config.yaml
model: "sound classifier"
dataset: "synthesized solo parts of chorales (CocoChorales)"
expert_mlp_ratio: 0.25
optimizer: "adamw"
Rows from block 5, named by matrix and row number. Each number is 500 + 40 x the weight over its row's rms, rounded and kept within 0 to 999. All counts start at 0. Numbers have three digits each. After the name is the row's rms in percent of the matrix's.
# pw1: conv module expand (GLU, value and gate stacked) (model.blocks.5.conv.pw1.weight, 768x384), inputs 256-383
pw1.28 099:449467533554493533510407515538469459477536429530478439464516472532508442540473513497568532495522599469515479494503530498485598569475484476539502491521458516572502509491509468465508595522491450526419525510484476447531497566484521445440462505452489517497518534445509497535529447476431544510540462490447483499509502453494556495515531458473537467525461570516498489465502464494509547525552
pw1.29 099:547526515462488503517538492507603510551606446482492402468430538489580456477470493474523487398512547472501513444500524541503529543483505488413490498514514468478498550574495472516539484488513488460536486501497526513511531550535551455520482527442489484516533513513466537551409491497524474459539488450512533535455521528497504502480537500491458594540484457434531523488445504588474479406528
pw1.30 101:525622575477467480571442554517432468519493527469492576523461511532498531569536526494438461472442523492578479517491515495471478499505475457505527511455461524457495482503468565487514449421514472556531517485510521546543574544464517481485512530551536440553517551483521490396544527467522491497508460521453528525427515494495571470480488522472523482472487408536542552412448583469513534479437
pw1.31 104:529494538481413488496496465493540488452574522565490514483513437479455554537493567488502533512495530483491524538441467489506420552477444449516539406453502435508501507505487476499495532493501491474515480554509432482454515518563508509530498514500492502459488525460487562535530468493470515485478491445477515499501527499494595485490473448473462488481488512507464560538507461533573514477529
pw1.32 098:489554467484481510505452473509513503461492525541558501475496490504373476518463526480442508547580503467399572494529435512486471486508458434501517556459482560494542488519567488495488520448547531478439443515475525443545510511505514530463481502499455506412572449543544514536496526470523488542538506428551520510460496503482498413469496448459519537600563494543504496462434484428432511487479
pw1.33 098:456604489448539498492507496474533426461497573430459526523463534522470577548553575445532472452481426547526528446492472530536509479521508490555466544545436481414505496463465536467534460527492507498560504566558536490515436468540500521525486417497521510430449511502500536525470491551533518517527459530508588593538464507573453499480491524446463528569517463518523554508538560390497414521408
pw1.34 102:517519549445468475490502479488471573522547529544417467507562499502468561469473492556524443497459524512527486539476525471495559472476499467511493442484565520452499479529454397500535546485455427506490427488565568534454482540453475508457445524527450460546425505501515483482505436555491521490493509518516447445551398453507548509535473512525499457529432535506526505579524557449512481491501
pw1.35 100:522461540477513487491489463491456542551521479460504489484501442481434452516453455497516463499504559441464559509506549456460499506528534504488552529444499537526457524472617531549487553388437466525528500502550501572499515485462484504432429498526533474590501572497521486388463472547540462540581455486499496523534505470489522513550462482542506499430459496482520481508512544532535598493556
pw1.36 095:561531452490563559483464521541470458571504487457498494484488481428464470503519552486557567483521501557509505462458508499437514460446493509453559514523541579521489494479485501493498474512474462426484484518514571462534511500455488471532507512496481555543534443544479522417532516532518507466456452551486487551543532507449526513477507535525446480531494521517597512481545496454536535476475
pw1.37 096:545471522499421462479562518538514532412538495560522482453504470571525494518511500521475489532529550515474520449473531485522485560428517435453462484505471464489548432517508503466553474463525540455452536446491484550487465568536395496521462413445380408444489543438510508541463539466524453546513441498523474471543463442463512514560464501537553519482521490542453550516479511486532551448554
pw1.38 095:481487525496490521451448477503470517460540445519528497561462488455547490539455464478537503481537539521517494493529478479497481569477537503487496491500466552446503515536481471471588518498540626580513453525464518543462512569467481584486500477537523492478499497424467505471510582509464572433526582482495447515520500514475573474495473495504539555443515488585509449428444447560511540477529
pw1.39 094:447508528554485544500476450475515400571572582487478457480490601511516477497476538479523554486465435514473429466511498534501526482555522454494485420518400452439555512427473538482558412467474489543417439485529472436480480544474534454506483510425486430477486490476528539498456497451510480515473437471464483482572513486553483557483572534442513524498521499577443540494540468553484474468473
pw1.40 101:492566415441504456505548465474527492474433547467508517529518522433483471538514518546529428569444473514490509475509565483483533433435445505497515538493525493538594482504496469485422494425520583569614531460512556487546595521547509463519483569487496502503594559542435537452491467566507456486439510511497497517504518543496581445472499559490515512580501381438529462484472541492444458563494
pw1.41 097:545499489449569509569510531503489496497540487509516552539539499556533504447524559525529489488494524468526443561561506528427528563504482533504591525503580482483473519575472434573477513540509475470552561495530490572515486489502497476456505588631551538558447443507515532417543443466502447502437482522548435464488434488481552488512492518542488474441507480508488499502450517482427457470504
pw1.42 095:451514547503479492434473516528483467478582578499514476555511469524394530534428541468515538596526508541517498501489536537510470537484498454482482460490511505566477506530555493473540534535553435494472466498544492530465496496483431480521514475454534488527500510498517483495458526566525546500408518546428471604516536369515498495478448433422477502480442556528476464492520499455500478523492
pw1.43 098:489463457502415454496534518477463499465522457487535561529524487514481510532432528507534422542461474488514542513510484442463526493369545436457474533442526477510557519475472533495577468436505558541503575496558513499501567503442452594471543541506489453471548587445539532504565500428480457558557508502468479471557490499503402518481512488468528522500524445529489513511471442551516512571528
pw1.44 101:520464495557491480531476452437486441492522478490494527549513497474498553507529423501479526534499597474444472565524580496519484443498461437452538552470484573472572504493451466542445557519545499488490479497476453512522503447489541452475541471528460563481483446585446471538390544528419561523486536509536555527454500542482485517489467502506432557511463489496449457425569497543447516533455
pw1.45 103:546525503457607480523459558520464530486505476474511572455484508575488537488523537479492482566565516459478531544485457483540463499528465523565515513522564486407504507528484554564476513468479474563527552560523511527501503441522521425441513485520535480498454526526541482472453423575450471498621534488651469458442510539435507472487503554545505467502470503487482476474474573490505493491553
pw1.46 100:475419516443502535527521501449485538538480527497537461580481509459487526535441481463555470482515522467542502597471553535531512466520492530495560527524503502483468540478538509409500487551467546496550475497500464468490522478585487517467510540532547525486449521464465467502530492569526462540483565547576395484477562434477483557561492452588474491499490462492489522502466510503470497477460
pw1.47 091:527515542475448517498617526511486535501513452482527445491524567542522473518466491477493547467495547431459502527537482520507526524502471512510511512485488467508590472479574443493540454415437543478474510475534485539563517475545556507564543504538464442468576465531528486594438462520509512508474498462521549538509565538565535505535403401502489494447544464578508499459510514508476521507526
pw1.48 096:528420474525473531477476491511442500454396498428475482579482477430466537511490427559557545507526424509488512474468560582515478537496507473486507451533520503546490498525505543394479481494639507455518471462496533514499561488486506541507471523463412565512508396508501518433545539505501551485506518478451527473585501496536519501454503521485441514583559507519548423489532519513449511550548
pw1.49 101:495472580439527515494577472467572543474497430568503554475490454542529470520512551563382433460460459504573552504495481505481515483454509486495472465520534418389491464543502465513499461553504521429541495477512602543518511443551495509505513556557493501508496443492478417482555449525418501480525532575541517487516499551511550444533461509494492530482527520470481558565460585482507530396489
pw1.50 099:556473439499516540487456542499482506563502423426522523491580494537476466527524553476512466515480499437507521510558472578452561468482559496499526521563489502491466451512473545546495445420532509506524499385517558504476564530454525527467514508554560451485480445495468514365493486467515500535518500515540473498527473552514566484455500517533466536506510471512531478479585476514477504506476
pw1.51 095:458544470498488567548495540476567491458537438490544489554486462529497493482498545431464503465505463496477493501518452503483472485466515509479539480482490479582483409546422583517558447569483571507570464528497488470512502419622498518641509489537521462447512561508453453544549475508520459497449516482524571497463491564529509467476515454524488515526539472494523560481432484473401440486443
pw1.52 096:491586529526518510461505478508536489498505464503483504472481494493496506550467497486468478531496449404461555445558551450469510475512526446568465409509563527503483419483544528544507482451478449502492561492558588558537492463487442492519478467528501497504540440512418584492461485528554452485480429509487517550521434518522526479455442498475511486574506377477578507519509525481546529564510
pw1.53 098:524451542550478484444506492538442513478454547513456473514414526526472461503510458490544498510532477526457573498511430531563530517508543597540457469546485506565515554442560473476503518500534538418402462502430504481526529585522549539508484443392548537488510456458502536601482556519499496519485491429544514491582503462504497469539495517469466502522482551503480485501497460507543475505539
pw1.54 100:482530490425537540539530564559488531495516495477520492438538489490457445521507503524524502488547463495510459491515470441465537465422489429571489468479534495544474507440519487502466533492480508499522470461516524427531475554477471503502440542510474462596499482440496513507469510491589468528419431519520453462468482463506544524490510514491505493480477479549417449516513462446618444539553
pw1.55 094:501498521441503480475511471489395525457488459467518512525481444469510486504573499500383454507566508471521480528443473517517513517502461475477465447496503514410496471484481510509508512513563579513526538503453466510544566585487469483465565445552487510495552491422538463446466479465448495459566570497472550559556467559473513555490460513534480491485484509485576509471459482558443537480450
pw1.56 097:558486485449492564432592458520447534553527537478540541531515506515474455499553421482523461478517518511517469508462483440547461511537556532564471500492526532495459551529504516541399528524486491424501569447479567514482423512485465460442494488587558466542511465524562528472566510495515510511501587504472513518484517497453460496513456543569536453481503485527548500555490542475522474539561
pw1.57 092:535539490470489465458484524403535503443501510519523542528538510532526477506559514590516523510563522491500529491490482542463508509472488558551465510515449475455552503502515495464408500476506485491575456470489519525542541475556507444513475555563517482437475539489480458576508547462455526500471537501587498547483434512452496473465492517456470518448519455470470480534440517528415503509445
pw1.58 095:482486425469570440444509395432475528512459518501485546461480490482428492533573483506512515496522452519448518541460481488513502495533473529506495573560465532482470511524529497534476475484564514470488496547468580434547516405482465493478519455553494540538533440513467483484555484496456515500503503516432480551442459517469500478508552550523485471486429475493460442390494453486494502521465
pw1.59 096:459536547535483666491537510471498495511497504468538510510496391468552614499510519509535480486517509491497515436505528545511467521447446472489470493525419484518574555501497515455509477600526567502450524522534407496500481504463535456623599490439525483472514529510502561441487506507546463490440434494582540539453554492572536496526577499543478476514477490431472517436452470553508462463481
pw1.60 094:497471544511542394521584551512498499412484508505505492520434452575457563556452486480440486484530472513491403468527517467469482549464527447448507489503504449485562513564528499474553525525446538484472466491484501466579545488552500503496504470508520424542509619457499564544471490478455485588511532455496539538558441484492501539495428478546553452506525471528495522500525497463442498513476
pw1.61 101:541526463560503522568523447488565461495507550525475458444515504475457574552496480475485498541511502580486509504533513512542459467485523475505543551498428516540493464407512505514551498469548476554540434584502515517491461437542493511462566516469468585533507426558485535478591492493600446513492368503419520516518540539490559446414467497477515549540477480536471476474500511425525451513509
pw1.62 096:508464520457465479467390472479519408455519517474538514466505512472471480447479514502580489456475531567533518498474527479496509502460528583451497434517460565556499551490505500545584489481510490518469480450478522527405519496425456445448426525565529461536495524448464485498473482484488585459508455540479567439464459449482511578474565524541509566509517526479529447521490536572463470502510
pw1.63 094:470460540496513543475506450532490444498457473477509474551415517533484520522551473520521469565494504456506544553426450507493512451468414467431506520426460545478585500516503539505515544505506504477492536513446481478615500503493555545500496487496544437425488509495509526480550503539500515496600546490588571479453508483462519545520520500490498467540448511504538509476458516551431462469434
pw1.64 096:568539485531477529511372488530571470478527496500491531499554432487485496460458504564508489527527481543575503508517510420464560546474467503454507500464522510499472520414522479492455513472475407529512525538495491447434451533502454518458460511547525543453427444570506550508498507494514449446499495604394511514475506494489489538552508559537472521503492496580495480522494536535486568472528
pw1.65 093:475456514522441468429537511508493475505533505488495488485472533511413520479474442479472516466525507467550434516508585486490487470502537499495451495433560524492499556516489466445543546494508498477524542518509476514457545503459434526478464548509442474538537447505567561520485516553494504540466468591382486415507501470557516507607463541450554548488517570503461460470565449492571574512575
pw1.66 098:533454516544439504507568532550627511517538558444411466467520543470505546456490461531544543454508541538502521457472454468515449500442528453525478515487458547436463467447477543492486543525456488465537451540444532486501518482477510526524463514474492448535489507530519554496472528466466461572480491479452544464530533509443444446608483494460545482532489514448467429539573494489512511540461
pw1.67 094:522594453425491456496522495463502520503582483474541552512473464498499543538422526478485488493517470489472481503482524494485453485433536427496466521549553467474447496455426586449501499477466510461514420545471534494467517490544486490483434566531553455497459510471490532473548465533512563545535587496496547507452520533507503598447477468461579542460488483478541544528431544473504534446483
pw1.68 100:550568532461450521598491493516508464497461426526520491552436563455507452576487497508460550481530459504395512497521430487511492487603465598534524562521492512454365524508496521448508464467513558461583437490469570506502528437508576544547485458534478501403521495478472497496466500512462446475473490504550516554485522552552493515514546485561489518516412496435528499520452509535446557476410
pw1.69 097:467551551466470454537439471459562499503532549568472465571514529469524510480446468523464517536467528471557506473559485485483480547452510488510459426518502402479526520527500458486532514451468451441497455457519418550417480546445457493519495446487561481486491469503403542460454502436419482498542486512512470524519425573537550500491533469579509510491542562460480461448528508599466459510463
pw1.70 097:482498538556495539570486482523495491497489533489456469445531448550464448465526493590474505499470536479553533573461467470545561566519548571409502507562507455492508575528550492507474546477520445512412531458454420476515462495474519515463539461526447513528483494449558462550456541567490495483481430540447463453487481456456526443472520514535475581535534579471537475500468497542558563482538
pw1.71 102:459524448510522542435554563514488509534465436519498481529507517492503513537443518487457483495488480437479433443601522494487523480518538483551514516509451460465526413447494494519471471483494567485512503405464475514429465519520512432554507517537458426505459519464483472490546440505496521557413529481518446538496456539534506541436514439473516485501430502547522474492543537429523494486488
pw1.72 101:469519541491466492551451453499504479453446475449436511423451472473490492489504447451532484531502459476483491466544489474497505471468538455534506449449516549462436479446533444534508524467540530492519526508510452455514455423497427508529527562462498491573527511677488578479486526548509540564478436507528560461480525495497494416501447546441522451440557495536455465473517504490542520549555
pw1.73 100:530507509566454518498516466519516444572544572588458482505538468519498457524433475455492563448527505555467510493569503521542490552436506443543559505453464504517502442432474592513497492507507451499503470532506497422495460528512625517464449498415511441514514477509464422574470570488444486519526445422476490471594494469491517551475520570480502508549476538534478487519507454424535531513474
pw1.74 094:497449502482448441496565528525487529464451530429623519487500482483542526464459571492496447537476481578566488418510430520462514419517533470540422439433472501527487498518473537466566492535550549478508547460494521515470493461514420544470515523568507525494522501502520486506521490491535591498500508484472550475452481528560453557530440445536493542467475440454516459532499545551502451499556
pw1.75 102:508522490525548474545455491500568517543481438539520479478459537495501439504498479530511565495457483435466497497519530458503526511526488554489455491596505534509476469519404535549489489541549518460433496396513497482539522519483590439434504428549554459484470484508518447435502509585552473474458464505554437477574559499570505500449578571583441498563475488465427505502479515492463408489535
pw1.76 101:505518523500494517483503547464476465500513496557544521485549445555483530519568563480487526566552445412450594488549612533469543482513530445524558434459472505535479395472508500508499451437459464538506490489498466453534429482507480561462471523438466473501492454515492491464497482525462479471441432464510528469456472566536515507548464482550506483502466447553469411512544597479505497550506
pw1.77 095:548563504538519495499472454552459445504611498529458556525450543570509455515510594547564458514504588589577524551509523543470543611478561490471469516592478479498510588485560483498496515516479470546422512512474465427441504555455518497417465436453522426501431476444564504482432544487539525428589514511449520521552512500460511416532499462511468534459487474519556547468446441482485471409447
pw1.78 098:532496508509528514463477504493551513547522506517389518511590558502532433512448540482475468571471526462504462531458568554510523494480534482514481516520509527510481480521475614475527470459482525523475581508506505466522476486489487444511491566508498450535519509531553476368487516526556526467492525486509512489501580505461510485556500578454556502524502460479565511489473531461562561494501
pw1.79 094:459444535486597499497499513456443522539536466498561541568525511479532522504451454507461511490529521532473484548462493534514469556470526504453443506518518474486532541521539502551460568511502577463462504488487396524535479577537465472535516438564523466491494454496500439562488520537510555466472493475500484488491518488482569560533488499436409487436467533479508547442511485484504453399486
pw1.80 101:541480446504466514487497514512495469550502541470503538441486507505492436490453516433518477574550569534466508481510490484526535479454510539528506466540441554544489477463442505388564497496504509546516522460453527486455502558509475503420540542484476507508600538564507555472473534530463475493549497487461522497489452442500453452442500547504535514559494544546545424537532511509492518531467
pw1.81 095:582488480503511497573488539457544519515522453453502511450504522546543478514518456500587502443458428512508507529533532493512490534544548573540529510567432504441551480562493448522462535520497520476497483494478501527533477528491536492489524448482527447409431508429492450440503511517465541435514480440462555509540482495572591489454538538548505483525491538471521465509473539513529506516466
pw1.82 098:471529486535522551484526566520492564535506523576488527459530546515516461476493420512429518464576532486476520532522480473450492498549449543508514435511499544498500531437456473489508488508424489463420516494578551510471476523467527473498513449424532458451491557406576463553508481545489469504549491466518437512477501531535462546520526465497517513484393538524555553478450450501562486492506
pw1.83 095:474500517566532547543445490475494518446486550518532427516553491489446487533503484450586548502494484517556500498587547508498480513437515517543561410504544420559541480430424566477539468612490505554499410504457424483471473463484525493521449551483560513473542481487470459464457460461459501395461523560483524500517504537518520492425512433451524442498498536528455579527503504494532468502492
pw1.84 097:492567490518493460443491386536445536512452445493477455469497524565430457497518457523473574527513417481449480504493452464517563465513479571459453424452602510483442471512465510518459504495479471421509525468469519478514555482438441577389471526462475545517505447503510436492471538487516531468552532536472405446467502483454505537496473520480570507489521440475509426502543515529524528525567
pw1.85 104:403481565508509507545449496442470477453494453543455467517512496584553432433498487525515498537486601531459499519494517486471491459519520514544532521534473571503514513509581478464509484493499450480433440475467416495514480480527542504486434527473527485540418563446515510496501597518531460436482491454462476486538496473392410473503504470540507507440454546512521523489527487467504564479530
pw1.86 093:494457493471610436493469464530444479431525495560470475469482510509515503472526487549464531438502505523512511529516465513483512530525466507538474457527567500532486553459543430398449558522513500484511452500496514515457511444458488522468403550539481525545460510579556386490509482471527621456502569504554496529556493488414507442466456505503475469444508526524497456522559469609466587485533
pw1.87 099:539550563478443479529481479439483534483540522466546476522491461484500449522507477536483473466487489528487479515518542501501510495455518471490531473474495502547566488439452506566511437457481474568530436478567506550443515504497500484480499558553546491490523524483476506427512531515492492490500529580494534503433525520445596566449471516467547576471521462488571507474533551508454515497544
pw1.88 093:568520521548492480479511526544564454494527508516433444517531475520436535488491548497499539558498555495490402477515544497479487474437549468473489420495486451503425482492447486492559496445460430523496474490567476484454516536533473506520467525420472397498514540434499542504529530516452483479446482498508480483538504466516574544419537501505446483484568422432516489451503524446527489533550
pw1.89 096:486525511471508490453553476489555506499463492500435453503462560530496450556533479557450571481483459480422469467520525510426513515524494507494548448506538444503476471490455522519473488446465466453519553479495521496438509504540514559501552513551500517522478498507445449498468504460407494511480403472494484516445473609503552472493490519502484518522499455447473409505474546499432474488537
pw1.90 096:486603520596478460453481523563495563528532522516441535418476532566487491497530501553430476528508618521517485471546434424510490526467469421525465348498497483470446479461438467468572516407512466495509494484505488465452448521471543460464526537524507527533372522504508474562498496539460531464495424500517448481508471473474447558426509489539477519493500538456555521491528554571494500489510
pw1.91 097:498480494563477531498534533600533491491524475465478502451510555571394450484433490543443467529489508508561525438553474536511505468497541492584525436484546533533505529513483492549539492436494444505463507486478516496526423518475521548469441450440439463480514454554452601540494536513545500464490425483542520516515461508439486485486540498476549438472573511484538540473536469463527534518515
pw1.92 095:482531480525543459445466490532568474477548539474525534461496551557484468478550543457468562492553434613504539477498564464423502537485491522551454522408566543487408453445537511576468532484476397447521488534476516501501406457414509498518440496477494529480493456541478533451577458556536480529502520468502535498495495500497514535441462545459535521575542477554564487513569551492546504499534
pw1.93 095:533576494490472513465538492408489472504485571518564440508593436443493428524495483444560555451519536502477485474515462510470521504513486532478522480502466492516444539515465489489435466545553421506577535518547419525451557451530485526469524534482528498545504515570462499447512546449578528494453522614512469534502440498527582561469465518564480578509446455459481458460434510530473485438499
pw1.94 098:538549486473540474571502529514525469538570466533523508511516484512528499498512572557499487504512484430580447485575515467451490456526480508513500495428446498469478413423453517483502512459470484502531507544538476469585512543533485492446535586569472461513457480488482488449568514458510535446534476490501508472402456625517495461475428471526504495503519440597558513494501555486421500484490
pw1.95 091:415461499563594478509481477557455549528523563477543470456478541499477531513495515544430478485477492588481490496479498448540531553514491542486448477507505508499531545575529468547437544536537538444455550504461578433525482504487556546470539511446527503499507509542512527587504523535501482544451456500480484500521530460530450515486483549442520522562514533484449442542516393528539471539468
pw1.96 098:428526511545486555494485525533530485499479503492415519456537539566495491451503422457471567488500531527470510451536489533594578456525499558543514501500490519508504531479477538488527498535488428479489459479498479454518484416465506453446494468396523502519531545547498503532429483616565412533467555490568439507511570470484500565500566480486529506459487467552429515455562436509557539477499
pw1.97 099:475513550475473584500441488491485501569530556477513583498569543485567486461477472500499502471497533535534522526375492450478539441482483483492521516495458537516435477510549547556591546534507485585550516538553488602486541435469512454555438427494569561520500544456565433477535504519524493487472498482481552540434514495493487506525503529511523536566450486450551466568503513539535482521482
pw1.98 099:516437532494526487531508529512562456501586560519420448502544533448487453510523425559516460530486576467499516521542531495500517495490497526489464564435458457484547483455519533502529521468479476483482513453470512516467519523484476498442508471442527462524495479443487509462492558438525537559560430465473485462461505533496451525470540474505504512476522482481518499503528567601462553425515
pw1.99 096:511522382491494472485626521466475498503450496495558523470469558530556466565559539487457470526494501433498611491490420520497485513480518452538496466467463462495445500489483487554534528477483554515496522493520537487564554478515563519557495488539528537459552509455495490526553487495512476499541494394569570498527488479518428395518434499530505524530498477409470560482569511445531501492478
pw1.100 100:506469491451520571530534543472522494526569516518534434525483544457501532547450458458480541538490588462467452524543476522454477460536461471537560538514450536511511527510482526475507515470489579535510503516465542554553506560538556454517553523556463446474564516501495432494531483552586508463460547498484522472513491572527540486440528516579564452505480468485429569442429509434489520489495
pw1.101 099:523556482460503457560508600489453434510577485496507492510509507521482536577513549538472486592511495428486481501482509522417458531501577397525494511499536516426534463489540488468473503413487477500501489517557481503563525527513516446491487523578537454511527467507487485501564523478491468425592514506506539536474533581465531497476477469418450483540522503472544525511403455515412463549499
pw1.102 094:503586469498496462504503508483488617494392475522396565456473515532472512476604522544503524475503507475505530565526470507514476514519479474483503518577502549466472527492487459547528514500518539434512499524457509509554482465487462474549459497494426504460517526514522483592530472499475450503465456534589440471514501477447451535496492466530509465536479484438507497525516466557480475511487
pw1.103 092:544461495495475524435536450494520490457499480503485576466459520464521482505465499525571472450509566513483453535480504499501523500454526511468444492468523426445489527527497512486500542458463473516561542427508495553529545482482460480510486536478442502476523460448563533459492501526526495526615485538436513538435517504537503548540541497557546536484467500480476494475444487537453499496498
pw1.104 094:550474515532511508456573459529552563457438538474498618523544440451452499462538497505483462469499440439506570489517476590509456460507487428532470496475489527462521482499505494499430455525541537523565523480497538575479502522562521490448548531612445519481575434542484495452487534461465565495517552490475525484478569549560525462524505486456427483495478528499430445485524520460460492530547
pw1.105 103:497539432456464502509475502553549409469532540504494498480464477462431542510466502421503563582500470537512534481569514553525446426519524564503491471461482510551468446439501487508487426518485554567499447551452550445465521471438472516593529527441511488508559463515455474540454570525446507567436524490505516581490522461537456573494500526441497451545546483520502434539539484481473453478512
pw1.106 097:477504511450538424517571492474506523468578490526530608459548435492535525496573515445429443478514476518544535451533483424541553544528488503519547540443580512504431549502479551597448508489522486505509497521558463522584463440521465523419490482531554553425452523510480470513538444534478475479573443557510508512499489498466535481404482470510473419531494482507615522563535556534451496504458
pw1.107 100:459456506420448587482530481468540487530480498411554504500561473483474557455539479444543495555459483487472542430453522488516473453501517496485520477470550512510485472539500532590440430493519578507516519476548526545505485517554500455584537549518470547510494567524502517493481491574570478489433569492545494547463519496442516468503465552535483480503449456420537473505540495488551465492550
pw1.108 094:484531517567539489573397531503449429528474506510457421500465411492479404495436467470502537536555518498524456460511579447461429517484498480425553450467490497563559507456497517475496487542482469532488461473490449416489553533525544480517480437455524543435513524464503439568515525462445527504537495507476490475512511443539485518507498522439457494461536519562492479481468533517394487468480
pw1.109 101:503469501511508507509453478446460451505477467486472539564507478482512452493485458458480481570441505463492509441539543511469495438528490478495524505536486537562541522539490507482431423495555506502505419469484451515437502466557488432500545482514453477493495471488535466470509479409428524503490453526523529478510515461499544491489572522515482569474547475436530421471419525506520435492489
pw1.110 098:513497526479451552453521521530517515449569502516492448447442465520552558552459531536527459510480545443557546452496457480496465532519547457515519517425475490524532497492576480495568509489479493443471523464492457515479430531394489507490371469448524396554452585413536493555508529438490404500495487513511483491535451497519436479477530451527474498391447447457497508494514495473540551501479
pw1.111 093:440462460552456501515510455582540494467509500433496429424533527504452508464446501443565549449604509557433440532490556561475521518474553522468455503502507484579462493466490531498466475545501502489464510485469578531468471503473604501468544423524520508516546468529547534521437578537566460498468548514453536461507517453533440539520543539457549522477471579465430542444499503477536490522524
pw1.112 102:499483438555523539469519424469424528509505561477489479431553496504455463497461514492455578510474450519489468495461523487571517415554551505517491511543486547534463512468514433503412478484542417523571511511550540494514510490439471589543519530545522571497534426483443492490518494514502499529439532493481520461530469418518535497559543579510493592506535493513475444480501472491500506577521
pw1.113 095:487530455505525519531472499482482426518485525505511541546502451460492514505523523431510521533438497516488543469534532549501515572414498566484571453519489541536494495459481486536495471560529523514511455541483464441420536515440513375506509459520512499465536516527524481477509471510490519553503553435440576551514549547464510474490558492486368469536552480585468476566514479502393466526436
pw1.114 096:509514512454517512479541478537487469460572532449550429523552472488487545549481568466519495521524512415497545465483515611461445510440562478538485455455451495506584470514494506488492537499585543546512495507409469507498508503602461516502469507468508427510627490483500569557496499512526544512581508470565510507540543480552456447512428430516467431518500514550446517471481534502529463467508
pw1.115 100:529465513540464469554528508467501491551497581468510460511574477513492499476463524466550506422417541481502474498516530492477507481507580485488545469486408520601540536483483472424509452534467444482536522533524542500521495528569501496593505486431509574529534638466515578512521535550546492475495472535462476520495561428448578550460473481496540500379565474487510478468460492438535457503535
pw1.116 096:513558481488448543444525547499583512547555431488448519499506483515595434522561543549480481404442514426533556480548554488441544550509498515513487529520480459466499536540455456526529507492431500501496504434551558543592529465520494538474459471579511484491469477502492546479436515545519489508548472491490502469502460544556482478483520541528505557470482413413568528457535477521488531440489
pw1.117 099:533474495505513454489501447522497533411452453499508537521463480510510412553535541565473544499477451536503554521524531490606533429467467527558520487509571539515487497487488492539445481494584479512448462400536553518537510459532515541511534510485527524531496412582475457479418587503506483503420463470508441468477471452515528501458554571550467543541512460533501443504532559438517465550523
pw1.118 094:451505425569559469528543466543459517570502520437519474537485498516539524526550464471489500482396449492507502497499480538561536480561485557486484548531415440398474434499477449518513494619489565516477488492517544507554451446466539525479522454553504551533551478508505568568445537531494521488518483442499443497516500469521476525494468474509426492525454504516531498475462424508432464502529
pw1.119 099:482536520457479443419515488540480442486562495503511532542406548499533494575502512498474455530617543542436558532563516521439446492483489471497487517501485521449512503455470538369514570456516520513495478500558451466557507573504514551499477476484500441492578506459566551521559442466500529555537448442479478511435456522452529511544479510412439454545485492498540440542447497501520503420471
pw1.120 099:454521419476466432523466552541495488463508485511539522428560547477502471509546548474461473380501573449527403488524438397440478568465520529546506511503462508556471544448467480503506516470488454528377475547478568485452540480458538463524502460494516515553497520492556528470576468407436499502536516541486551553514472520450455511491516484487555495427438536501542496500464498476560426514454
pw1.121 097:506475504459512512493453512501591473504529473505478532502499497458526572445471513537514472555488494473479489519507576510497465527444532527524606507485449474523464558501511510526563531460456513509451502507485447523468418402528529450499513547454549470537491510423534495501530452484513473510461484441513484516546502493484505513515457455460472516525464582495549589495519493528519543517446
pw1.122 093:511476521530468528519446477480481543476495567556459488501538439447469465499478527477513471493514475470522470546499546501471564532452546493558575483488593507518475466536485530494512534486495441560456586535559489569439528492484420527503474612513496538502560539487550567453556488526489474458456469496496478465432490505468545527489465551474489500496513502441543472510539563521510428443505
pw1.123 099:434522508469552425572478484473455551457563481535447515520478433484548544492517527550486537426403512504474473589533446495508474595520489485473530489515575510469550592564509512537461547555487526436453539505496449590392498523502448419416523534585507498504469493472498511471490459525488560584482479480479489474520493516472478447497498517515477513437503463512452503455495552518454503452479
pw1.124 093:482578481516473560531531519582475508533438544485487473534475445519551446562440565422484510560491485509491506524469454435435583578485424540579520538557474582495520515542459529473540468583485543509468519479526476464571545435464501496470476514449547431478484483495493468493512524478451483413531497499480569477544511450530478506493545518540533508509412535503591522515528530483497482435430
pw1.125 093:461483538514541525523511508452449469458385507483508531536455483448482452472529628510511571556522451481555520523579489448503517520531477521518470545494464515420513544475447434498445526522416523448499452510602533513547515493502512482482492491515559536434436535539487385525468460476496496508512590471549460588561464492502427463405461507551429475571485528556476535483502461509494469460469
pw1.126 093:421519491458489518526492543548471485436461470540488465497474492521548569553469497531464540536501520392489539472456482493528450480510493472427448521469493463449479516442547462487520550513561514455519456510477537483573474469530476452551526493438496373544480570444560458522510507463494516601446517456489424451456488519514424514485414415462501463450498468502436592540520473482526511529529
pw1.127 097:486537483521502462520504550514604528448491501526475492474535519544480493472575514504460444525462494448484487496501461510448490564464480452524477528428547495536472488467473500547519479328453493523505529484492482461504449482504450496495442517458448502442501544469482509466490473467498457459523536548488530459469512544486514551476516543524489470506592521460556474560503524489515538511471
pw1.233 100:553427500487482504520521481490540553520493474467570520444528454547484534452502543511584477502498560526528517514450479447525497536450520497483477449503486473536482561518523481515512452560502546526506544547526449510493476520455474514527481471486411506573508516513495459450546481561512536490481506510498500508479506407513450529511494498531523464458485468469458545468501466463554478430457
pw1.234 098:457563502478525561510485468546475569501436536514455491471507496508539465439507444497516529470499475519512537512473511497538506513564543575420440546550559522557571476504500452469442528486515514462453452487512481446528453483457512458457550481474438509436474492513547481570510496472510480598507480452531471497502511492463413495509532555487551440502430518550473548422483448510444496445482
pw1.235 098:520512600483553494526474492548432531478462540555482506517418505480397528461435430453483543474505482508512460447482488485544516487490528501476516416490555522557532476458480504537521547465519529537469445517476466439511517502496466510467516431449467530465557505557520521524465584543497466503508501511498527492595630477477515534466507481488494492523401532468519518538545573494492557521491
pw1.236 100:553543443490522451500480455504489552491529447509471540516570498415460516503515511521526457521530480455465488450494503434410547444494540438586515587444436516489468444515434557448443505474465462452514485465460584490488505457482476560466509568574468502464561438492533515432541491538461525473519447520485552463460502498503576515472478527583533512545485492449498481533547597493457454567487
pw1.237 098:540516420551495492586452399562450430484475505417537588509503524509495513503510519442463515483503505505470512517538520454495542535479470485563542594542477549538530537449433509439463466524544521558504475526484569448561540501485583527502468447496501452415495472514544540480502487545504522474486450526554500498519541428494465490436540496556466550506587494417524473526519445480442485463434